{
  "arch": "vit",
  "model": "image embedding model",
  "dataset": "photos of plants and fungi (iNaturalist)",
  "train_examples": 45211,
  "image_size": 96,
  "crop_scale_min": 0.5,
  "horizontal_flip": true,
  "color_jitter": 0.1,
  "targets": ["order"],
  "num_classes": 54,
  "embedding_dim": 192,
  "norm": "layernorm",
  "norm_position": "pre",
  "hidden_act": "silu",
  "mlp_ratio": 4,
  "head_dim": 48,
  "fused_qkv": false,
  "bias": "none",
  "qk_norm": true,
  "parallel_block": false,
  "dropout": 0.05,
  "inner_norm": false,
  "moe": "top_k",
  "num_experts": 32,
  "moe_every": 2,
  "expert_mlp_ratio": 1,
  "experts_per_token": 2,
  "shared_expert": true,
  "patch_size": [8, 8],
  "conv_stem": false,
  "layers": 8,
  "width": 128,
  "positions": "learned",
  "pooling": "mean",
  "am_softmax_margin": 0.2,
  "am_softmax_scale": 16,
  "residual_init": "none",
  "optimizer": "adamw",
  "learning_rate": 0.002,
  "beta1": 0.9,
  "beta2": 0.95,
  "eps": 1e-06,
  "max_grad_norm": 5.0,
  "max_steps": 26400,
  "batch_size": 256,
  "epochs": 149.5,
  "lr_schedule": "step",
  "warmup_steps": 2640,
  "weight_decay": 0.02
}
Rows from block 2 of a small image embedding model, named by matrix and row number. Rows with one number belong to one neuron. Each number is 50 + 10 x the weight over its row's rms, rounded and kept within 0 to 99. All counts start at 0.
Before each neuron's rows are labels from the 100 images, of 14848, where the neuron reaches its highest value: "top examples" is what is common among them. Only what is clearly more common there than usual is listed. The data: photos of plants and fungi (iNaturalist).
# fc1: MLP up (model.blocks.2.mlp.fc1.weight, 512x128), inputs 43-85
# fc2: MLP down (model.blocks.2.mlp.fc2.weight, 128x512, transposed), outputs 43-85

top examples: class Liliopsida
fc1.17:36 42 54 68 41 56 49 41 47 66 71 58 67 54 55 54 46 46 56 60 51 42 43 44 57 46 30 55 39 66 55 52 51 54 70 31 49 49 54 47 46 43 47
fc2.17:47 73 47 53 59 57 61 48 66 45 45 50 59 42 36 50 32 64 57 62 55 60 50 61 56 49 53 40 32 46 57 67 61 62 48 51 33 45 54 67 40 31 46

top examples: kingdom Fungi; phylum Basidiomycota; class Agaricomycetes
fc1.502:57 47 55 44 42 52 67 41 50 52 37 40 56 63 61 62 54 63 24 28 53 43 48 66 43 30 67 18 50 53 49 60 46 73 39 40 56 51 68 46 58 60 52
fc2.502:31 50 58 45 48 56 63 67 54 33 50 52 56 56 38 41 62 59 54 68 45 41 49 53 44 57 51 73 56 39 48 29 54 37 44 50 54 44 64 40 56 56 45

top examples: order Caryophyllales; family: Cactaceae
fc1.146:45 54 48 47 75 61 50 53 57 51 32 66 49 51 50 58 51 75 51 62 53 56 49 54 50 48 58 46 56 45 39 42 42 55 43 34 78 49 52 60 50 56 47
fc2.146:51 56 47 58 47 65 39 35 50 49 48 47 49 66 44 51 56 62 50 51 46 54 48 62 52 38 59 49 51 45 38 51 55 60 42 70 62 43 42 40 32 42 48

top examples: class Liliopsida
fc1.118:60 60 33 46 47 49 38 72 50 70 50 46 54 60 60 41 51 47 40 49 55 41 59 45 43 47 55 41 52 46 47 55 51 41 44 52 63 28 39 48 51 62 40
fc2.118:69 53 49 46 48 55 56 31 56 51 48 51 58 38 57 47 62 58 46 56 57 41 54 39 45 65 60 58 47 50 59 49 48 51 29 54 63 55 70 42 24 27 50

top examples: class Liliopsida
fc1.381:57 56 64 44 39 40 37 35 60 54 62 57 52 63 38 53 43 56 49 58 44 42 52 36 53 57 49 51 47 58 73 45 58 29 46 61 66 38 73 55 56 59 49
fc2.381:55 46 41 46 51 43 43 39 41 50 49 72 57 37 49 30 56 32 31 40 53 57 65 72 42 49 45 47 48 63 38 62 70 39 52 74 50 47 47 41 33 45 57

top examples: order Ranunculales
fc1.424:52 43 56 62 45 43 45 47 62 59 48 64 55 80 55 74 48 44 50 37 43 51 47 34 21 58 43 60 45 62 55 55 56 46 49 51 57 55 56 54 70 59 66
fc2.424:52 51 51 52 53 35 49 44 58 65 35 49 37 26 61 55 42 63 38 54 67 46 37 41 49 41 47 46 23 42 42 55 50 67 48 46 58 50 62 31 58 59 52

top examples: class Liliopsida
fc1.59:44 52 72 58 54 68 48 40 55 63 57 60 37 44 52 33 46 69 59 46 61 42 55 42 45 47 38 45 62 59 69 45 45 42 58 68 50 46 61 46 58 48 59
fc2.59:41 54 54 49 47 56 41 32 62 57 30 63 49 46 55 40 61 69 49 53 55 49 37 57 41 62 41 40 59 39 44 59 40 47 58 63 62 54 56 35 42 47 75

top examples: order Caryophyllales
fc1.139:59 48 49 48 73 61 63 47 57 71 50 53 52 41 50 53 48 65 60 46 39 25 49 58 32 39 48 36 51 51 56 41 59 61 59 48 60 32 56 60 70 49 52
fc2.139:61 75 55 51 44 34 46 54 41 51 59 45 67 48 57 43 35 50 47 64 44 52 44 50 56 51 43 50 55 36 48 51 56 42 47 46 36 58 62 64 53 49 44

top examples: order Caryophyllales; family: Cactaceae; text has "cactus"
fc1.304:45 37 55 56 47 46 52 50 44 63 65 60 57 62 49 51 69 66 49 53 34 51 57 61 61 54 54 29 42 43 48 51 51 57 50 44 67 65 65 43 58 47 47
fc2.304:52 52 38 47 62 53 53 47 46 65 27 72 49 60 45 41 61 52 50 52 57 51 59 49 48 32 40 42 48 56 47 46 55 45 33 48 54 42 45 40 47 54 52

top examples: class Liliopsida
fc1.404:56 47 49 50 44 52 46 39 65 74 53 48 45 51 41 42 42 64 49 48 66 55 54 24 59 52 63 39 64 64 71 61 68 46 48 74 59 41 48 51 48 63 49
fc2.404:42 41 41 52 41 34 48 36 58 55 48 61 57 34 56 48 51 67 42 39 60 39 68 39 59 41 48 34 47 41 50 51 65 39 53 65 61 46 47 58 51 52 42

top examples: kingdom Fungi; phylum Basidiomycota; class Agaricomycetes; order: Polyporales
fc1.510:62 58 55 48 66 55 61 46 51 63 35 53 50 45 48 48 54 60 47 52 60 47 45 58 59 48 63 43 50 42 51 65 44 53 50 39 53 33 45 36 66 53 43
fc2.510:52 33 53 47 46 59 59 45 58 38 53 49 55 49 55 63 53 67 52 64 63 62 41 46 35 53 39 55 47 54 37 64 42 46 32 44 33 59 31 37 34 46 63

top examples: class Liliopsida
fc1.282:50 60 34 47 27 57 34 29 64 61 44 40 52 65 69 41 56 58 51 57 48 34 25 41 57 51 63 37 42 54 49 47 53 54 47 56 58 47 84 50 54 35 57
fc2.282:67 71 46 50 44 40 57 46 46 56 41 33 47 58 50 56 34 64 41 41 56 58 43 55 57 44 55 38 49 51 38 45 58 39 44 60 40 51 50 51 72 65 46

top examples: class Liliopsida
fc1.51:36 52 34 44 51 54 39 30 60 63 51 41 48 49 57 39 52 67 43 53 62 30 57 30 47 54 64 42 51 48 70 54 44 50 62 60 55 44 68 47 49 42 48
fc2.51:58 47 39 43 54 48 46 47 50 62 31 39 57 50 58 40 62 49 49 56 53 58 39 48 51 56 65 50 30 50 52 65 63 59 38 73 57 55 60 56 34 50 50

top examples: order Asterales; family: Asteraceae
fc1.427:58 36 40 52 60 47 35 51 64 44 49 59 66 63 53 63 48 45 59 45 55 57 43 43 34 40 61 62 51 55 56 41 73 32 56 67 47 43 59 55 66 49 55
fc2.427:58 51 51 50 65 43 37 57 64 58 26 54 48 40 55 56 42 46 50 55 64 63 42 36 45 39 53 31 31 53 40 55 64 56 49 47 56 47 53 54 60 68 63

top examples: kingdom Fungi; phylum Basidiomycota; class Agaricomycetes
fc1.383:67 61 40 49 49 58 65 49 61 60 26 60 45 59 58 52 70 48 41 48 55 37 37 38 50 46 59 34 45 41 47 60 54 51 49 46 69 54 56 38 59 37 42
fc2.383:49 41 54 63 33 43 54 40 47 38 62 45 46 48 50 44 48 64 56 46 33 52 31 61 46 62 62 52 40 56 37 52 63 46 42 64 28 65 38 35 32 61 52

top examples: kingdom Fungi; phylum Basidiomycota; class Agaricomycetes; order: Polyporales
fc1.207:65 52 58 51 51 42 61 48 47 57 40 56 28 49 67 41 52 76 38 52 53 47 49 44 65 32 54 32 68 43 61 54 53 55 44 35 64 48 52 36 65 43 46
fc2.207:39 58 56 63 55 48 55 48 50 51 54 49 54 55 50 58 53 54 51 48 43 52 59 54 39 80 34 57 64 65 37 53 43 56 61 50 27 36 53 45 34 63 58

top examples: kingdom Fungi
fc1.472:48 27 68 41 48 48 66 33 42 48 49 80 55 56 44 63 60 62 51 42 34 55 64 60 52 35 48 60 65 56 54 61 44 60 44 50 41 61 61 36 74 51 48
fc2.472:40 53 59 50 44 44 42 64 43 40 51 28 49 48 61 49 59 34 49 57 47 39 39 55 58 44 47 56 49 38 45 55 35 38 51 57 41 33 54 61 24 60 58

top examples: order Caryophyllales; family: Cactaceae
fc1.284:65 46 59 37 35 69 60 49 57 53 43 43 55 58 62 63 66 58 34 58 62 49 57 60 31 28 70 34 77 44 51 51 52 58 44 43 53 39 59 49 58 61 61
fc2.284:35 42 50 57 54 55 57 75 49 54 54 61 52 40 52 50 40 27 56 35 43 43 58 58 56 50 45 40 56 40 43 21 55 68 45 51 52 63 74 61 68 52 48

top examples: kingdom Fungi; phylum Basidiomycota; class Agaricomycetes
fc1.394:37 30 48 64 46 42 47 39 55 60 52 59 47 55 48 54 68 63 51 37 54 22 36 55 54 55 44 47 51 65 45 43 58 72 44 58 54 51 62 50 58 53 65
fc2.394:42 58 42 50 52 58 56 60 70 45 48 51 53 52 52 39 41 47 20 58 55 58 49 23 47 50 52 62 47 59 55 54 52 60 55 41 60 55 52 40 57 43 50

top examples: order Asterales; family: Asteraceae
fc1.110:42 38 50 65 65 59 38 58 49 67 37 54 35 51 54 54 51 67 51 31 55 58 54 52 48 48 57 57 65 59 51 35 55 52 60 52 66 57 33 50 53 67 49
fc2.110:66 47 51 60 62 50 47 57 69 58 29 48 51 47 63 60 50 42 32 59 60 60 53 50 51 49 59 34 43 37 25 60 57 53 51 44 48 53 46 57 56 59 54

top examples: order Asterales; family: Asteraceae
fc1.457:37 35 39 61 77 41 43 35 46 55 51 48 41 42 43 52 51 54 54 38 51 54 59 61 50 47 46 50 51 59 40 51 50 52 46 46 65 53 41 50 61 73 66
fc2.457:55 73 28 65 55 44 41 50 53 40 45 29 42 54 55 45 55 52 47 62 62 71 26 35 54 72 54 52 47 53 39 45 47 37 49 60 44 55 52 58 56 57 60