Weights of a small image embedding model.
Model: 5.34M parameters, 96-pixel images, arch vit, norm layernorm, moe top_k, num experts 32, patch size [8, 8], layers 8, width 128.
Training: adamw at rate 0.002, 26400 steps, batches of 256, held-out accuracy 27%.
Data: trained on photos of plants and fungi (iNaturalist), 45211 training examples, 149.5 epochs.
Rows from block 3 of a small image embedding model, named by matrix and row number. Rows with one number within an expert belong to one neuron, the router's apart. Each number is 128 + 32 x the weight over its row's rms, rounded and kept within 0 to 255. All counts start at 0.
After each expert's rows are labels from the 100 images, of 14848, where the router gives the expert most weight on average: "responds to" is what is common among them. Only what is clearly more common there than usual is listed. The data: photos of plants and fungi (iNaturalist). In brackets: how many of the 100, against the usual share in percent.
# router: router (model.blocks.3.mlp.router.weight, 32x128), inputs 86-127
# up: expert up (model.blocks.3.mlp.up, 32x128x128), inputs 86-127
# down: expert down (model.blocks.3.mlp.down, 32x128x128, transposed), outputs 86-127

# expert 27
router.27 [ 98 155 119 176 146 166 139 119 109  69 174 136 114 186 132 131 116  91 155 158  86 102 152 130 113 105 144 115 127  57 125 150 130 202 174  86 102  65 123 106 140 127]
up.0 [116 136 172 110  99 100 150 179 139 142 121 142 187 127 149  91 143 112  67 132 152 141 189 178 176 108 114  81 103 125 116 115 141 128  64 110  84 148  90 169 117 154]
down.0 [223 108 113 106 145 113 145 169 200 128  95 209 110  82 142 135 149 175 109 167  96  95  67 124 137 163  98  87 167  92 119 188 128 114 152 128 159  74 140 151 177 130]
responds to: order Caryophyllales (86 vs 7.9); family: Cactaceae (86 vs 3.2); text has "cactus" (63 vs 2)

# expert 20
router.20 [101 204  68 145 188 150 166 146 148 166 119  82  96  95  95  95 111 128  82 156 117  96  99 116 147 122 111 161 114  79 110 160 156 137 116 113 161  89 125  84 137  50]
up.0 [139 167 112  96 131  94 130 130 142  63 117 113 147 166 136  42  59  89  66 106 137 146 115  93 142  98 145 155 192 134 169  84 151 113  87 112 107  93 144 180 154 146]
down.0 [ 84 148 162 134 107  69 169  95 120  31 160 143 162 105 116 148 155 141 128 160 103 119 155 126 131 110  95 154 116 168 135 103 154  98 161 104 125 115 133 146 129  87]
responds to: class Liliopsida (25 vs 9.4)

# expert 9
router.9 [110 111 124 155  79 113 201  65 164  90 148  83 125 117 167  61 123 164 121  94 163 103 123 121  96  66 168 179 180 116 130 126 125 144 142 114 153  71 192 151 122 138]
up.0 [154  77 116 123 177 100 129 145 120 206 110  93 116 158  57 204 112 130 144 111 155 123 102 153 108 123 170 123   7  94 105 155 105 118 102 148 139 138 130  47 142 118]
down.0 [148 123 174 144 167 113 148 165 149 102 112 111 103 106 195 145 125 133 116 139 153  96 138 126 144 176 171  87  86 106 129  64  92 161 175 119 123 149  75 126 162 145]
responds to: order Fagales (28 vs 2.8)

# expert 7
router.7 [157  92 117  81 156 134 125 146 119 139 103 106  82 115 167 161  86 116 189 128 124  87 121 125 142 129  71 117  82 114 108 151 138  84  98 103  60 176 141  72 152  86]
up.0 [ 99 135 113 136 143 145  71 119 168 175 120 146 130 115 132  90 150 108 107 144 100 129 192 134  97 119 108 147 101 122  78 137 138 154 153 100 120 121 104 128 123 120]
down.0 [ 98 142  84 133 129 132 120 136 110 148 186 132 171 119 109 110  82  82  88 122 161  41 124 154 133 195 190 138 172 102 157 152 137  86 135 139 109 136 126 199 125 159]
responds to: order Lamiales (25 vs 7.4)

# expert 10
router.10 [123 112 153  72  95 153 100 127 117  80 105  90 172 160 115 136  81 101 165  82 116 144  91  99 188  46 118 179 124 118 179 127 134 143  90  97 139  72 161 116  78 188]
up.0 [106 184  89 150 213 119 167 146  74 116  52 116  98 175 112 201 109  51 132 175 106 140 106 120 115  99  98 124 136 156 147 161  59 111  92  88  89 131 163 144 137 149]
down.0 [123  58 129 157  75 111 124 107 146 139 139 162 112 168 195 162 115 153  84  99  70  95 114 135 111  82 132 141 121 165 120 103  82  89 164 136 129 158 132 100 161 171]
responds to: class Liliopsida (28 vs 9.4)

# expert 5
router.5 [129 165 132 185 163 145 114 108 191 109 140 126 190 132 165  86 170  95  92 126  89 125 137 110 120 165  86 104 153 145  86 185 139 186 119 185 125  95 157 129  71  95]
up.0 [117 111 117 146  68 100 177  97 128 131  84  68 135 100  85 109 114 151 105 140 142 154 175  67 122 147 116  73 152 242 144  97 168 118 120 192  98 187 126 116 144 179]
down.0 [ 85  98 145  95 111  89  98 114 160  79  94 159 194 146 116 135 116 148 179 191  73 199 137 129 131 174 155 117 128  84 114 107 113 179  26 162 117 120 110 131 145 134]
responds to: order Asparagales (43 vs 4.6); family: Asparagaceae (43 vs 2.5); text has "yucca" (36 vs 1)

# expert 29
router.29 [174  82 138 133  75  96 151 110 155  85 130  85 150 104 109 147 139 150 150 130 192  98 133  77 137  68 102 102 152 171 188 148 133 108 100 164 124 128 132 123 129 172]
up.0 [ 66 131 156 131 103 192 132 137 148 123 182 194 135 124 149 139 106 120  99 147 140 142 153  90 151 202 145 105 140 113 118 132 192 177 174  87 115 147  65 123 175 194]
down.0 [ 79 188 110 138 109 141  85 144 169 104  84 161 138 163  95 184  59 127 120  88  96 169 161 139 121 114 130  89 118 156 131 120 139 138 121 118 104 131 101 117 123 164]
responds to: class Liliopsida (25 vs 9.4)